{"model": "image inpainting model", "dataset": "photos of arthropod specimens (BIOSCAN-5M)", "train_examples": 48750, "image_size": 40, "crop_scale_min": 1, "horizontal_flip": true, "task": "inpainting", "loss": "mse", "arch": "unet", "norm": "batchnorm", "activation": "elu", "widths": [96, 96, 192, 384], "blocks_per_level": 2, "block": "plain", "attention": false, "upsampling": "pixel_shuffle", "init": "orthogonal", "optimizer": "normuon", "muon_scale": "original", "lr": 0.025, "momentum": 0.98, "nesterov": false, "orthogonalizer": "newton_schulz_5", "adamw_lr_other_params": 0.00093, "steps": 8100, "batch_size": 128, "epochs": 21.3, "lr_schedule": "cosine", "final_lr_fraction": 0, "warmup_steps": 160, "weight_decay": 0.008, "adamw_weight_decay_other_params": 0}
Rows from block 4 of a small image inpainting model, named by matrix and row number. Each number is 200 + 40 x the weight over its row's rms, rounded and kept within 0 to 999. All counts start at 0.
After each channel's rows are labels from the 100 images, of 14976, where the channel reaches its highest value: "strongest on" is what is common among them. Only what is clearly more common there than usual is listed. The data: photos of arthropod specimens (BIOSCAN-5M). In brackets: how many of the 100.
# conv: 3x3 conv (model.enc.2.0.conv.weight, 192x192x3x3, each kernel summed), inputs 96-191

conv.105,153,195,223,179,197,189,251,157,186,217,281,188,154,216,228,172,209,247,202,185,151,245,195,229,176,175,178,156,211,222,231,184,256,145,192,204,200,157,155,186,176,259,254,152,214,144,221,220,135,203,278,243,185,250,193,176,189,218,226,218,235,150,177,181,272,245,267,106,192,204,297,196,233,234,148,229,192,139,231,168,181,250,257,218,134,169,238,148,177,199,142,218,201,276,226,203
strongest on: order Hymenoptera (59)

conv.178,213,196,193,234,159,104,144,193,237,204,244,206,200,193,179,146,251,205,177,187,211,174,186,204,205,165,197,207,202,165,163,195,254,205,153,193,161,138,92,224,211,209,253,113,177,165,212,209,252,211,186,182,183,176,169,208,207,216,167,260,202,158,194,168,276,193,186,119,240,216,143,202,219,175,245,150,166,191,162,191,147,138,156,207,205,267,154,127,160,213,218,216,144,216,330,141
strongest on: order Coleoptera (53)

conv.36,241,198,221,290,188,182,185,178,223,206,203,220,158,160,207,206,246,247,285,128,228,135,180,158,216,148,127,210,181,186,246,196,244,181,222,168,253,133,135,173,148,143,176,184,138,195,238,206,181,109,220,151,209,197,123,264,214,212,176,180,151,240,227,209,157,281,205,99,169,174,214,227,198,206,250,179,140,260,239,129,273,196,163,253,213,267,197,224,177,270,225,243,101,281,250,175
strongest on: order Coleoptera (38)

conv.25,205,244,135,222,122,191,217,294,209,129,256,207,195,215,182,245,173,221,176,265,231,207,206,152,186,213,245,170,191,210,230,189,185,251,146,164,177,207,139,215,227,191,195,190,169,207,195,233,229,184,180,184,210,227,234,252,158,159,203,177,264,220,173,175,210,238,142,176,296,157,240,160,217,240,189,221,176,163,168,108,113,207,188,237,163,191,234,204,220,179,190,191,212,176,228,135
strongest on: order Coleoptera (46)

conv.72,201,174,202,218,251,199,240,255,185,263,235,243,100,210,172,172,157,245,184,250,197,185,187,187,222,185,189,257,211,250,189,173,191,212,162,205,196,158,233,253,156,203,175,231,146,209,258,233,229,232,180,216,241,193,203,256,324,290,254,153,209,246,119,270,190,207,204,174,217,199,287,176,208,251,187,164,206,195,266,146,269,154,187,205,169,167,186,220,174,194,207,196,165,172,195,213
strongest on: order Hymenoptera (53)

conv.157,143,242,189,230,168,164,166,280,198,196,161,216,253,249,207,189,204,244,285,191,241,202,190,201,168,189,241,186,210,156,270,130,176,216,176,195,145,227,125,178,219,251,215,280,213,206,230,201,211,207,244,134,253,194,224,284,186,240,222,200,202,164,130,226,114,230,156,193,238,205,319,271,241,213,165,168,198,207,175,206,159,226,179,211,235,253,217,217,187,169,205,165,175,223,250,188
strongest on: order Hymenoptera (41)

conv.6,213,197,209,202,194,179,209,243,198,241,183,224,197,193,234,198,183,156,119,273,220,201,186,149,217,214,209,137,202,232,291,188,182,195,176,227,196,254,233,221,130,181,232,164,281,223,212,233,203,270,247,184,189,187,208,251,123,126,120,153,227,202,174,143,189,249,171,170,199,213,160,237,243,164,207,190,209,154,251,178,264,277,146,223,136,172,204,203,143,153,152,225,195,171,149,228
strongest on: order Lepidoptera (29)

conv.83,176,197,171,160,246,184,208,234,211,202,252,233,251,181,230,145,217,171,128,225,149,246,173,231,192,176,161,268,126,198,183,259,279,299,250,212,153,250,265,224,223,167,224,203,273,209,223,132,192,231,218,177,265,178,220,221,198,203,207,177,228,158,200,188,155,190,202,148,184,176,172,190,258,245,229,202,144,151,201,166,250,208,172,200,188,227,158,211,219,241,263,203,243,172,184,210
strongest on: order Lepidoptera (28)