From a checkpoint of a small image inpainting model.
Model: 9.72M parameters, 40-pixel images, arch unet, norm batchnorm, activation elu, widths [96, 96, 192, 384].
Training: normuon at rate 0.025, 8100 steps, batches of 128.
Rows from block 9 of a small image inpainting model, named by matrix and row number. Each number is 50 + 10 x the weight over its row's rms, rounded and kept within 0 to 99. All counts start at 0.
After each channel's rows are labels from the 100 images, of 14976, where the channel reaches its highest value: "strongest on" is what is common among them. Only what is clearly more common there than usual is listed. The data: photos of arthropod specimens (BIOSCAN-5M). In brackets: how many of the 100.
# conv: 3x3 conv (model.decb.0.1.conv.weight, 192x192x3x3, each kernel summed), inputs 96-191

conv.118:45 31 57 48 31 45 52 49 34 40 46 38 31 33 42 32 29 52 54 61 51 34 52 44 51 42 45 66 21 29 50 54 54 48 36 64 55 59 37 62 47 46 46 47 59 74 43 27 16 38 56 53 48 42 55 44 43 49 37 40 55 28 56 37 50 40 34 40 57 36 52 45 50 51 50 56 59 50 61 38 34 49 49 40 48 37 49 40 46 50 38 53 54 47 36 45
strongest on: order Hymenoptera (42)

conv.182:37 50 69 56 55 37 32 63 42 46 50 49 61 49 37 48 45 45 37 47 39 52 45 68 54 39 55 54 42 43 39 50 71 35 30 44 47 52 57 37 52 46 46 48 34 49 47 49 42 50 49 43 41 31 48 49 59 33 67 50 53 41 58 38 36 38 50 33 45 52 39 53 55 28 54 62 51 56 54 39 31 37 41 51 42 39 49 33 37 56 53 46 51 51 69 60
strongest on: class Arachnida (25)

conv.121:54 64 41 37 32 44 48 40 37 47 43 36 20 46 33 38 56 54 38 42 56 25 47 60 53 54 50 44 45 44 47 34 65 46 39 42 59 53 52 46 62 60 37 62 51 61 46 42 55 47 28 46 38 28 30 46 43 46 54 45 41 50 31 44 42 53 52 43 30 64 62 59 26 45 53 51 41 51 48 37 57 45 39 62 39 54 49 62 51 47 42 58 38 40 35 52
strongest on: order Hymenoptera (42)

conv.11:53 41 56 50 59 42 59 39 43 61 46 60 54 47 57 55 26 53 56 47 54 62 55 44 48 56 41 42 54 58 47 38 47 41 44 48 37 53 44 39 47 38 50 45 35 38 50 61 48 40 60 44 53 49 44 37 44 51 46 50 43 38 48 50 36 53 44 53 54 24 40 37 56 44 38 51 53 55 42 42 16 54 36 45 46 39 31 37 38 48 50 35 61 47 51 17
strongest on: class Arachnida (26)

conv.13:51 53 47 50 39 40 53 44 42 51 48 52 64 46 48 54 37 29 56 37 48 53 47 43 55 42 59 55 46 38 38 38 48 54 48 27 38 43 51 56 60 55 48 36 56 65 26 45 51 43 47 52 60 55 59 55 46 40 53 49 43 48 38 57 40 35 48 33 47 48 72 55 51 54 46 55 23 41 35 52 45 53 54 36 30 46 55 38 44 45 37 51 43 35 41 57
strongest on: order Hymenoptera (41)

conv.117:50 48 51 51 28 63 46 40 61 45 28 54 33 40 47 44 21 49 54 48 53 50 35 38 31 52 37 59 38 36 65 58 38 41 47 43 85 59 59 55 37 34 44 44 44 50 55 52 48 44 54 56 54 35 61 43 51 49 32 39 59 39 55 58 63 48 50 41 36 54 72 42 56 54 42 60 43 19 49 42 39 48 45 48 48 54 41 56 57 44 61 60 52 65 56 29
strongest on: order Hymenoptera (42)