config = dict(
    arch='unet',
    model='image inpainting model',
    dataset='photos of arthropod specimens (BIOSCAN-5M)',
    train_examples=48750,
    image_size=40,
    crop_scale_min=1,
    horizontal_flip=True,
    task='inpainting',
    loss='mse',
    norm='batchnorm',
    activation='elu',
    widths=[96, 96, 192, 384],
    blocks_per_level=2,
    block='plain',
    attention=False,
    upsampling='pixel_shuffle',
    init='orthogonal',
    optimizer='normuon',
    muon_scale='original',
    lr=0.025,
    momentum=0.98,
    nesterov=False,
    orthogonalizer='newton_schulz_5',
    adamw_lr_other_params=0.00093,
    steps=8100,
    batch_size=128,
    epochs=21.3,
    lr_schedule='cosine',
    final_lr_fraction=0,
    warmup_steps=160,
    weight_decay=0.008,
    adamw_weight_decay_other_params=0,
)
Rows from block 4 of a small image inpainting model, named by matrix and row number. Each number is 128 + 24 x the weight over its row's rms, rounded and kept within 0 to 255. All counts start at 0. Numbers have three digits each. After the name is the row's rms in percent of the matrix's.
After each channel's rows are labels from the 100 images, of 14976, where the channel reaches its highest value: "top examples" is what is common among them. Only what is clearly more common there than usual is listed. The data: photos of arthropod specimens (BIOSCAN-5M). In brackets: how many of the 100.
# conv: 3x3 conv (model.enc.2.0.conv.weight, 192x192x3x3, each kernel summed), inputs 0-95

conv.132 090:117143119135127119164085190119153112127133105142146111132124113131148122106125169150164149115112145121100131081095103112138094141132098118165162164094141123147154170179134113115131114147168136139146115126073110125183099172105157134110157132126142137142123129161167129156094119098108117133
top examples: order Coleoptera (57)

conv.157 092:134072137144148113124103159084143098165115122152094129120164090109097128104126112105131105068176129145121147128120145171154164109147119150117177102108102132123138142154149178128095129167088102140150113128085097106132132130143144115079099143139148118110144129157131151140091105169131138133
top examples: order Hymenoptera (41)

conv.7 107:148114128130118146143128169102123087132152111123139114159147139158137122147110122125171143133134090138123130131108141113205139111135144151072096141145112122108135143096145091096136081151125118106192117139146139154137123056115088171113155112101097115168112100113156104169120106101151107109
top examples: order Coleoptera (48)

conv.6 114:144091129121093092190146137138143104134132144139133093104168140092143118104146158161153143130105149147114147141085120100136100127130105150104138126112103144096117095088148084148172142116113154139092086126115176165113080135125103118158168147111116121120110121129152128171185133089092118133
top examples: order Lepidoptera (29)

conv.105 082:108102134133143164118104145090109131154092096116183146178094104086121151107150158111122113087112139151156137171120145098126097131144121135114138088119127102074150153172133106134172121148131103117129149114095094109141131118107149152103124129139099143141117131147142132155083075141128115187
top examples: order Hymenoptera (59)

conv.119 099:084185172122121154112149090112139107115121106101138140168132166132159119116144114109150096182125125093135125174133105129176121141152096100151095117160129065146108111108118133077121108106191157147121146168187139159134122132110132131081137136135147127125156138130150085128148129128149114118
top examples: order Coleoptera (36)

conv.117 092:100154121111157113139067133133134126115146123091088157133169133162137158126133133168130112122103129121150144107156118127134181119152145075126144127097134122131115119133101116113118116167127098089147119084110137117151107141109116143064123095125112160110158149137091110110140122148182103154
top examples: order Coleoptera (42)

conv.48 112:165168109168131134101115171113164119149143113146116103140132157149095137142136103098125088129106110144165152116142167126217153141190158087106119139141144096097113142102135086133086104129142119139169121088169081164140150109114085126114151157112087122157147133101131110121110112157146131132
top examples: order Coleoptera (50)

conv.59 094:170100135150084099123139137122173102114198136136120117113140145117119104122135167132136135115110118135175131131112169156113117073128145165142148145130139117086122142071159093097163139136096150120117129089110118112128097168116084121141175161110123147121079134157126117159159130121148150150
top examples: order Coleoptera (44)

conv.83 123:112140122134130153083093098128126116151118163127138152105171147116099121132158123110109130126152153156124075135149133092151145186129183130146104120101115146165121098091154115174120137109130127131111115149079140195106106161134103152143092109127118116125121095076109077101142153156097136179
top examples: order Lepidoptera (28)

conv.72 098:156097086162090132096066137104181152162116148122130134104092092125112101167133131114102110125126156096122118126119157140139142115166187108120129094120148132118096152125121168151132128104148125112164107138067101121154113157115108133127145105083147126133111139134107171163117126098083150137
top examples: order Hymenoptera (53)

conv.97 085:113114129146101120145131122123122104126144158141134146137143123176117103111133162089106144119101139128102135130091184140149098138140165117110113125130135092091136156118092105075120132158172078109120129131133110134139111140106152116128094174154101124204094104136114123098111161143159095148
top examples: order Coleoptera (41)