A small image inpainting model, trained from scratch: 40-pixel images, widths [96, 96, 192, 384].
Rows from block 4, named by matrix and row number. Each number is 500 + 25 x the weight over its row's rms, rounded and kept within 0 to 999. All counts start at 0. Numbers have three digits each. After the name is the row's rms in percent of the matrix's.
# conv: 3x3 conv (model.enc.2.0.conv.weight, 192x192x3x3), inputs 0-11, a 3x3 kernel for each
conv.47 109:486499470515521508490434502479492500491491510535500497504500488535470507502529481478472474504451480519505446512474502488526475495545569513492510473493493515508503526474508478469511529462520485498478482543463482518542488516522531495506499459475504497479511496497494503495503474506504510482532539518509496515515511478521513506
conv.48 098:518538538517515495508512514515517545527508506535507509498486475488506471536499463513487490497513540550538541469470514497494522513522514512534543514500486485458494483486454447525534477499482490486507438484502491510536495496504513520534540554523470486510479486521464516504506500503542547538497517503503493481518502511477478499
conv.49 096:480495469502449461481462441463485509501521473513521553472491497511518493510468506499488467506523518479474537516557474450466560433450473471526494477486503511498491497510505523547481539486473482490477450479500491508491482474508472497499518480470498494506502513489492463465538531512515482506489498512511531465476482525519503493
conv.50 101:478500476495508499445460492527572512531511491450471490525467530474477486530503497518503499504516527459552486481514479506489509513483489513530481547483537491530519500498502520524487606527453559494479508458502539502473506543507507546516479508505504481448480506502558497525468488503511497506466500512503503522498434523461502494
conv.51 092:466498505484510515527528466517473494523481537540441539477507486515478491485510468461467517494547486443488516485533512470517476492497508476460450480505481502499495529483527571483492510491493473521484504533528487494449470479519513523563512509513472522510478519484410487481527522516535517507480485528490502497482514481488519500
conv.52 093:484486525518479514475503525525545511529508496488546491506476510477471530471535578526501493511502513520504525529500499520503496503484476476517542490531543474509528485505512532527509539479482519522477539514492521462471502508495476493512483456504477525500493492519506536534501478477529462491465493528524531516545534488527491486
conv.53 098:465410450495528523487525549493446463492500463537522514523517463508503430454486503491448475468501504515517493482515493488512526516471493488514521496509525507491512529576526478494460483467473491525526484486482485518486506523512494495473494519534481476500500511535513534539500504501519485512502471463486515554506519545520486484
conv.54 099:482507475474476470467529517510499476469524502489520505505521534501519491511533526468487469470528497489511494491475526501497531501495470497502510503469486537501477537544513507505496480479491498504520517534532474472464539518532509507508509508475483496482465467487496506534500530529506505476528528482475474475499501490484471461
conv.55 098:476510487491466486497502461528537518500520517483535498471538512524516521520487514507541567524538513489490494526498519501502521506465521512517540488508532476520496489508501491517505514537559473513491484555542509521520550537502479494491479483467502472481515489486489477478522472475533484500496486522510472465491519505505543526
conv.56 098:491494536501450499478467508517492487484481520517481525506534483488501476467514533501512496490506527492505555506509492499504501548485498500509529480463513484476488508503433504538487508520475507490479499522469485510517506479457524468458577526533490450469491458501528511541479454571501478507522510512478451486476528505487499508
conv.57 102:495474524489497521482491458494493525482518540483497529467501476473515481528512515502534501478529493479507500459522506486488505481511532477503513515484513503468499488424500518451505506499496509534534499456498533485491497499493486482459475475481521467487508492497514474473489473493529496491486509480500529522499495508474471479
conv.58 103:464457476513512542527511500473523554499515537497486436516472502552465500510486505510547509509495476477477510501468482489492470526508510494502507485524515538504499523525492512514481492480439487512529483477451503459437512465471516513486528526487512532494501505482487526487525493512519497544518509534510496505466514512515510536
conv.59 102:529530480525531523516489523441514485447517482448527542525521461483546457516499516457504483494501527522529556472492499506489488490480434514482483497493490486490466498479538498471497485497521584464480567475475504513473475497487514539480545504488512487518519483513516471459517497536529525521520528483482485511491490485508508452
conv.60 097:434471542486484496444517484532505482499491468494510428509508504522503506493485506520531485503499484485478484509498482490490479497446527510483465505490513520469499451453474507532553491494497473521510481481499485477488477488509509484505503510481479476535480506520475531475528512514517526529544546518524521473470493507511494525
conv.61 098:534519503471489533467483531530496487516484451482482512535480528533530546497514509496466485494454462477509456438521522484519475481483448488480519529502493504520520478500530505499559502531575420522530458495488506502541474480480450490523521499485497509472471489496479493500518523505517512511516497495487517498493514456492522514
conv.62 098:471428491459497509485515493501471494484470459493523502515502499524503500532492496485482482482454517473536507507494520495508496515515504483504524491514484493478476469532519510531444479437476464508510511504535513510524528498486513474471483499515490481482482543499490514473526501497506505465538461437479503513474487540525536492
conv.63 098:489508461495500504487499483539520475516476503526534547449465527509482503473487496498484510513541498474500452530493480492459472450466455491522448485503484495484493497525531505495495512524497470498467533505513517510553493491498518508494463460498488527492489493505448509532487484519508486504493526517539512439472496516508532545
conv.64 095:520468488506467483529503515509539503559511474507469485472504479449496492488519506527500466510514520444481481483486540454456507503456453478480487542502481526480489506476505493490498514501516546490476490502507447477476495490486507472504509495514501492495434467444469471507483524518551508498536493514507524499510495489513502489
conv.65 108:514499516503516488538496436533466488537492492512484453520509488530512484526523524488478472504547482468507468563532515491489481430450502541515514512475489486482501490510499475503527527496500504457503498476541475461510460476502482495479529478485470458505475495525483497502530531494477512522488502521505501477511505517488504508
conv.66 095:483460514496478490545503458523504488494485502483531516497508507519524489485491486464482518508508533505457491473507494461509523451499501496482523473481481470516519486531513532527544525503486468473465499497480510509502506473439504473465519477451495517491541527512514471463508503498526514488499524479512534486468486493454475526
conv.67 101:447492518459521529475463496525499493482486548495482534512469502481493489509474481507506489493529548516478521462507525488478498476486453468508533472484488468502503529515500545467494492466520530479481529540515502495504493437508486464501484505530494511502521508459475503485538524514561499467471510451518527489485507479447526466
conv.68 096:490477532526517506553544496507491476505493500517502500507509469500489526507487460555556515493502519507484450501488481507467487494489469505475501496501499490524550516520486480529536500501515462511513496463494520510516477506502509545533460499458510504489472522527503481522533509549494536513449491483525540510456475473465494500
conv.69 101:513498508529516495512531519505510465490515537552579480536550503505501516485484547469525526493490535516469480487466515486467493484538497505486511519513482541528502482537470518504474522467532496478459525523456498519524494501526524508481518512491467485517513488484462450473522553569576485509587507497491474520530514470515558486
conv.70 102:510535479556551467532508423544461479518484494503526522531535505505515526515507534502490495482519462546514466498523478492513487481530508505515486503477503508509503486480517511484502523481550454458498509503472523505474510466489507496480543532505489496469500512457493495454475473538487495572520495546467519480475505489479481489
conv.71 106:440505528529542521452412491482514534485519507491482481493485484528481508515497514546500484513508498462488509521509467524500512517489465487482486504515520503455494547518525519484439475555541501537496494488488477482517502477467479494516517540532501498511525506515484468499557500459484452478491532518494538535507525495523466471
conv.72 100:507496463488528526517542533486491469507485485471518475475521450497514450457523460508503528513542504490523513534489479516490462452426515493495499489506501494522516510476508490426483509497483476481469461462496493479461519520467487491487510498554515474497491474511473485491547533497474576545494482545507526519486503537496495519
conv.73 095:517505478539471475521504451430482498492470470517516474516483524524518516488512480493490473524504502507497502502505528510509495510513524503495504526481474540518515549570543464485580485433528538497501513474514494518510509523491524538450485524499500504491525514492519474467526515475497536514485469479486464482498492495514473490