Weights of a small image inpainting model: 40-pixel images, activation elu.
Rows from block 6, named by matrix and row number. Each number is 128 + 32 x the weight over its row's rms, rounded and kept within 0 to 255. All counts start at 0. Numbers have three digits each. After the name is the row's rms in percent of the matrix's.
# conv: 3x3 conv (model.mid.0.conv.weight, 384x384x3x3), inputs 308-335, a 3x3 kernel for each
conv.81 098:093116124134097134090132186105122197046087097187079110131121033120143067063123145170102106113115065132110202134161121065113187178096187116111102066113098159122088117151092095053099097084147140128140162112153111164069158115071057144150117202106139102153100167031109107078103149139144151149117145170138132071129092126104197170117140134134125138138113123069125127123139131111107134127184056151082104106123170129133096115129146101142150095117117153170167177139173155169135161161192124095071192150156100119119094095151135063160078124096125106145134128148100160143168150121150103138110134119138132132145091124134147133134141190092142166133127203149136119129135143096122097125082046119138103126091141112144168151067168133125071128105102188196117178142126169065147
conv.82 101:124154083094178209119142129123139165109128037064120138151147133183092126096090106121152112129077133141200114133195121117135072101099039179113074127102097117129102084086093103189072124063186131070098134120122138145157130089147138085153075118097118165053086119140168174153121183141085102151102084143110143147109153145110179031141085085106233168126125086099109101108113059122142107155074097149140184140110110121131126105143130080160110098152097107107089153145099195170190135094092179162173115073080114103093152146154166112096107071139095120123116119129153098135120105123134141150152113074063136094142170166138161148128128056084133077078158165165127102148134144132097144078128107039134117104170145020062110119101122130152111130165106112123166081067088144131115
conv.83 102:136152121107125142184141111161200137139121102117126094158162136089103114114187126156126146145158151157126161136125074133143111147127119221198127132078165204170053136146158121153143124144121095139067134165166120125173083099102117112117150128131147140123096149126130164162116130117147100109124153123167191177132112097148129160157144110119162085149078097151127138154135130142150175150180102116083104100069128126132156163127124117088137177098187098156129205123084171199146136181163048090076127097125167116130066136150065155176080078120115153098133156161110126109119119121134100128114142215179176126149130077108164103126145146124089132149138128149147144165071091115172157102162144134135098152125150137119132221171100114153091136143096121148165122137133133080083
conv.84 098:134075063135127125161149157105155077160133078114126150120134176138118145183139169108165137161204150168147135102086119133159097193132168156176137127179176116112126126158154098155179077108148102108182152083138120120141139094146208132126130157076125106132125145116142092128133129061095108159097113162101132111123152158091155151126078173142147115172160147116102129123102112143166092096104142133114126142079145113123063121125109152181111145139141155145190153093182088104144108093203144113103167098148106120224127083128185176104139163107163122141153128123148159124190165091171164110140175205102091146105147085124101114160107210106062143131164122153148128090126140103159177145160129116068103128082179050115171172143206123136157199133151155102112095135157160097132
conv.85 096:123091111118102129081152109163081100134083082109089126134148134101135147102108092079101132104094159069130146124143121074136063098090131085113156132116147192124149126115166149158129141109131135116076116123103156083125198145140186168185205134131153143120147129090128172162145174153124118124139142118069114142138138102156165121107174110106100131112117155095139151105128117141134184142156130074077088125094107099121117144114132169146197112115120059078138113166170165131172115120113118177138090078125123154191143190114121108154102095157158228183078133091177145143141180167130150118090133149115133143131074130098089089117160132073186170120163148147147156148158143084153159103130151147092080065101120127165105104141135110151113110134122129171152090143118098140106
conv.86 097:099039121091133174141185132121126151124159159125103111134138191162120125113116181170139134069062119092097151107157114166150117130106159088119144110126158140138156083096050188178133142152038144168106136131101138107118130116176151173091119134098168125131110179160055123151104104114172179091198130105133145161095145145128152083110173149147086130069139124101101100148101165142073099123092127191176144175106086145161153130094080148066136136107103102089161093119114149094112146175154122168141141122049126142097098153144116105127150174168180152175114104138163135164105113124084159131160169177175195178122128148063145014115064100136113088063118117101112152117149113101141075176159177119158104120080120133123111119115116119077093088135145153131159137116139100108146
conv.87 102:141087153143160130100145141089093076124180122079148154097150102108103165076039090154161130101057078167094114121090129083090146117086154132066064095109127146122179121051080138117163187168113074122121153124160147093065104085088188154137108062058148194172120135094159135185111121105108101162124145143085125137083093103138126111122138142121091156146133161193060143122147103132172187058147101169161176197106186136173136142128138163143094153131124172166135105103144072119141106160129148146135052133155156126081120113082148162141123120097125128148165142078125118092138126165136107071167149120099078160070174117124109111172110176142121132181182162122177091155091092135180125106131155153125134109102156117110097142161130142129052084115132159118165108131101153169197
conv.88 098:123162142160174158147187126126147183164149141123097110140155111153138153144073101117112119139122089131215093106136102119133083094136099078113121082148082161141081113124113098152108131123186186137110099157107155091164120110159172131090091081101094206144194146145134110090156107102134173083154109160148087145103114154094142073137166140110086132153080104121111160139185111110110115169158060159130155099096169177065060122146164126136126127149137147065117107132127118073125138178135157174099129100134100157117114138180128132121192173143123143114116138104098113148145073134159142160087109089052069081108070124164109112077160160119160157134159099126096164201162182127115113181104133100103119110113067120181117169103092095119114154197132087123175126106106173167127
conv.89 096:122094197070077186125155143132195126095134065124172124143086140100130140207172097132101104062101145119072138137155098116166073116117125184159142091112151097153153116139154127124120085124114199125120136136087189114125101183066147156136172148131095159108149190090146083172135100171140105166071080102113144191107161165142122076149180097158156089193144156134113164109093144057138103162120167106174082120188166126092120188144064163117093123178156133099115145071150110151181045049131089107128072109217115152101127134079124129075151116160209139117122143091122129171105148128141112190125096160119195138118098111090124091152122103135188115160144125140117081126138114127166105117148105128120132146164131064128090117115124122073092045029140106154151068131109151071119
conv.90 100:088147073151128138117125169083148135088155165076147102100141090132156088142198132128178125126136157136092130113146117111161088125130109162151084155179125106093113171146181116139127109097116137125162192143158112172135078152191097100132111165125149091171140103106107127092155134125123122173120137093129083118172141100164155113141121120102122147122154098073125163094140093117156143061088116111116105151120146139161081153179154122088135112170103152137148098166155075097078120122046100084077153144141118108097150110156106118097075083138095100106122106085137114154170125139133137079098089170064104129156103162169138117135131154143105144141139157144141147111110168169112158112189151162170149199183160142162194099142140076168191122106108184163169112122094107101140
conv.91 102:190146179150047134090108091145151129141153092142068053151136114130120115103097164139109123189093205143054056094123173112146123123126112166162119104095067100071162220171127053047136127139156104197114117190077103109159098083075116112183089117108107089137161151135128023127157166156094104135182162137136142136115087087107133075151139174064099174129110106088193133122128093158153158126127128132089112110159122109159156136150172148132131143107126122101163099125069150038079148110101130169194094133176157138146126147069093126198126132193086140096176151131113134123153163100151152146084125134139100136150107172129093184173106087106147169144107140199109140103110118092168076088099089133103094114123118177081143110157153146097159077043059142088096136104146141141137
conv.92 097:137181104150120145074135130154124119112111129126163182184140074125149118065136085114158108122137174128129176097118127091182129127152125147130141115122112122067096120122162168124134105062071121162141133131081190159140155131140107143145092124187056180082105168151107084154119170066129135124112130049166164128127099089150080130112096095121139124136127095057099130135108124130168085106100099105127123110127161141092121162127103087076209102153129125097109132093054081143103113084086179132055118129115126140145156078101122168121125159173144108137107101157131103147136095149155102130116100128127062182123161082186114095140147118118121103103112126116187030128101085139144142094121097157064132168115117134097202157138058090158168077159134106143167112108161119128175