From a checkpoint of a small image inpainting model: 9.72M parameters.
Rows from block 9 of a small image inpainting model, named by matrix and row number. Each number is 500 + 25 x the weight over its row's rms, rounded and kept within 0 to 999. All counts start at 0. Numbers have three digits each.
After each channel's rows are labels from the 100 images, of 14976, where the channel reaches its highest value: "patch colour" is the nearest of a few named colours to the mean colour under the peak. Only what is clearly more common there than usual is listed. The data: photos of arthropod specimens (BIOSCAN-5M). In brackets: how many of the 100.
# conv: 3x3 conv (model.decb.0.1.conv.weight, 192x192x3x3, each kernel summed), inputs 96-191

conv.151:487456513534464510484497524488480459469502521465470508492487492524482516482511457535483462497507508516503493484490469533503491520481472497473475464454460477469454533485483491477501489490458504480534498483458484520476493506474525503533493488514492551531460502499500483450488499497498533477
patch colour: brown (28)

conv.65:488496485488468522490503514526513471495496453523541494481473498492512506534460496443474493431451531472504511495455474505486515498491528543511484519503517544513495422500480461516507507490462456515459479478516508522508511489525435475452458500492496530516508493496528477500488490505454463550
patch colour: white (64)

conv.1:476520513484472501505503493505514501503517508486487527468529501506460509528490495508483469474487480493496527512466496491510478508513492515480501481484457470480443485482455490514489480497518512492522503511481512510492495482514524490468505515516461461459482523492496471498526509476509467487
patch colour: grey (54)

conv.157:504509450446472462485483475514497515461499495453496458485427483513500536507524533451520481491497489471495483462561549524494490486490457466493508491501495464487455508471490501475513515514472501473507493498465509483490517481483448501486505449506450442468468486518476467495536520510494514525
patch colour: pink (75)

conv.63:488520495490509492474516519494507507519464491506541533493482480459485476488459472447510468508498527489483466459543525496474478481499544445511459542485478469528549462506505482475469501493495481490481471472493517447509512462485463452537469465512499459484459537520487495498473485496499513496
patch colour: pink (75)

conv.29:484490507469476474527526500491529507444531540509425510494481493493492460470517506428489501527454522482477476503491516488493493497474551542487468541481473488502502519477485472490493515503480516492512480505506512498493507455498459503461474477508518461559467511487481484475470507501481462489
patch colour: pink (72)

conv.33:479509504524490520466514462507510499486476487530505511476489495464526496498445464518474460477471536501483522479516526525480489507476531486481484545499470498528496491490477500541466488480491501474428475509466523525472502477486429485514485503495494486447516466510486488485486452505529522513
patch colour: pink (74)

conv.18:499485505523489492493495525477481508433482468488475519482503492476492471483488496490466461508499450498493450476526480520509490501501474495469492499532528492471447539521494528513467517522475477508448498451474471459476490488505497479511469511510493471545528486502490520480490470491500492496
patch colour: pink (73)

conv.147:474524520493451479516514493449501466485501499461500476513480475483460475478471479477489501498475565486495485450533537508498515502502557504508441508516464481483470516471450460496469483487491462471466469484476495494465495484497446516497475500514475543521467488496442493480477502488472532453
patch colour: pink (78)

conv.89:460459508467469490477477463509493507521481469493488491479442524486458463501480515455496461503496547492513523473523510475512500487510486514500507490450433483484461486471499472459460490500451505492492492506486512507418492497451501476507520500498502474552495499467493467519471489476467473518
patch colour: pink (72)

conv.38:504463475476514482508516445469509510466496527485455507481464515477501473509480472504492488450499470459495497529536539460470457496524494499492480484463492474498485580529474491483488434482545480460538524480499454484479518483482515496532479458446485472483474483468476498480499457542490468467
patch colour: pink (72)

conv.54:501503511493454504508521470496501467480491513507476491497500494500470523454504466504486455476503528480491501512510541509501493516517516519490467487468484478477442542493483462483468454492520481481489501461482493508491511506453504456462495457556488491555478477498480506489509488436499480445
patch colour: brown (37)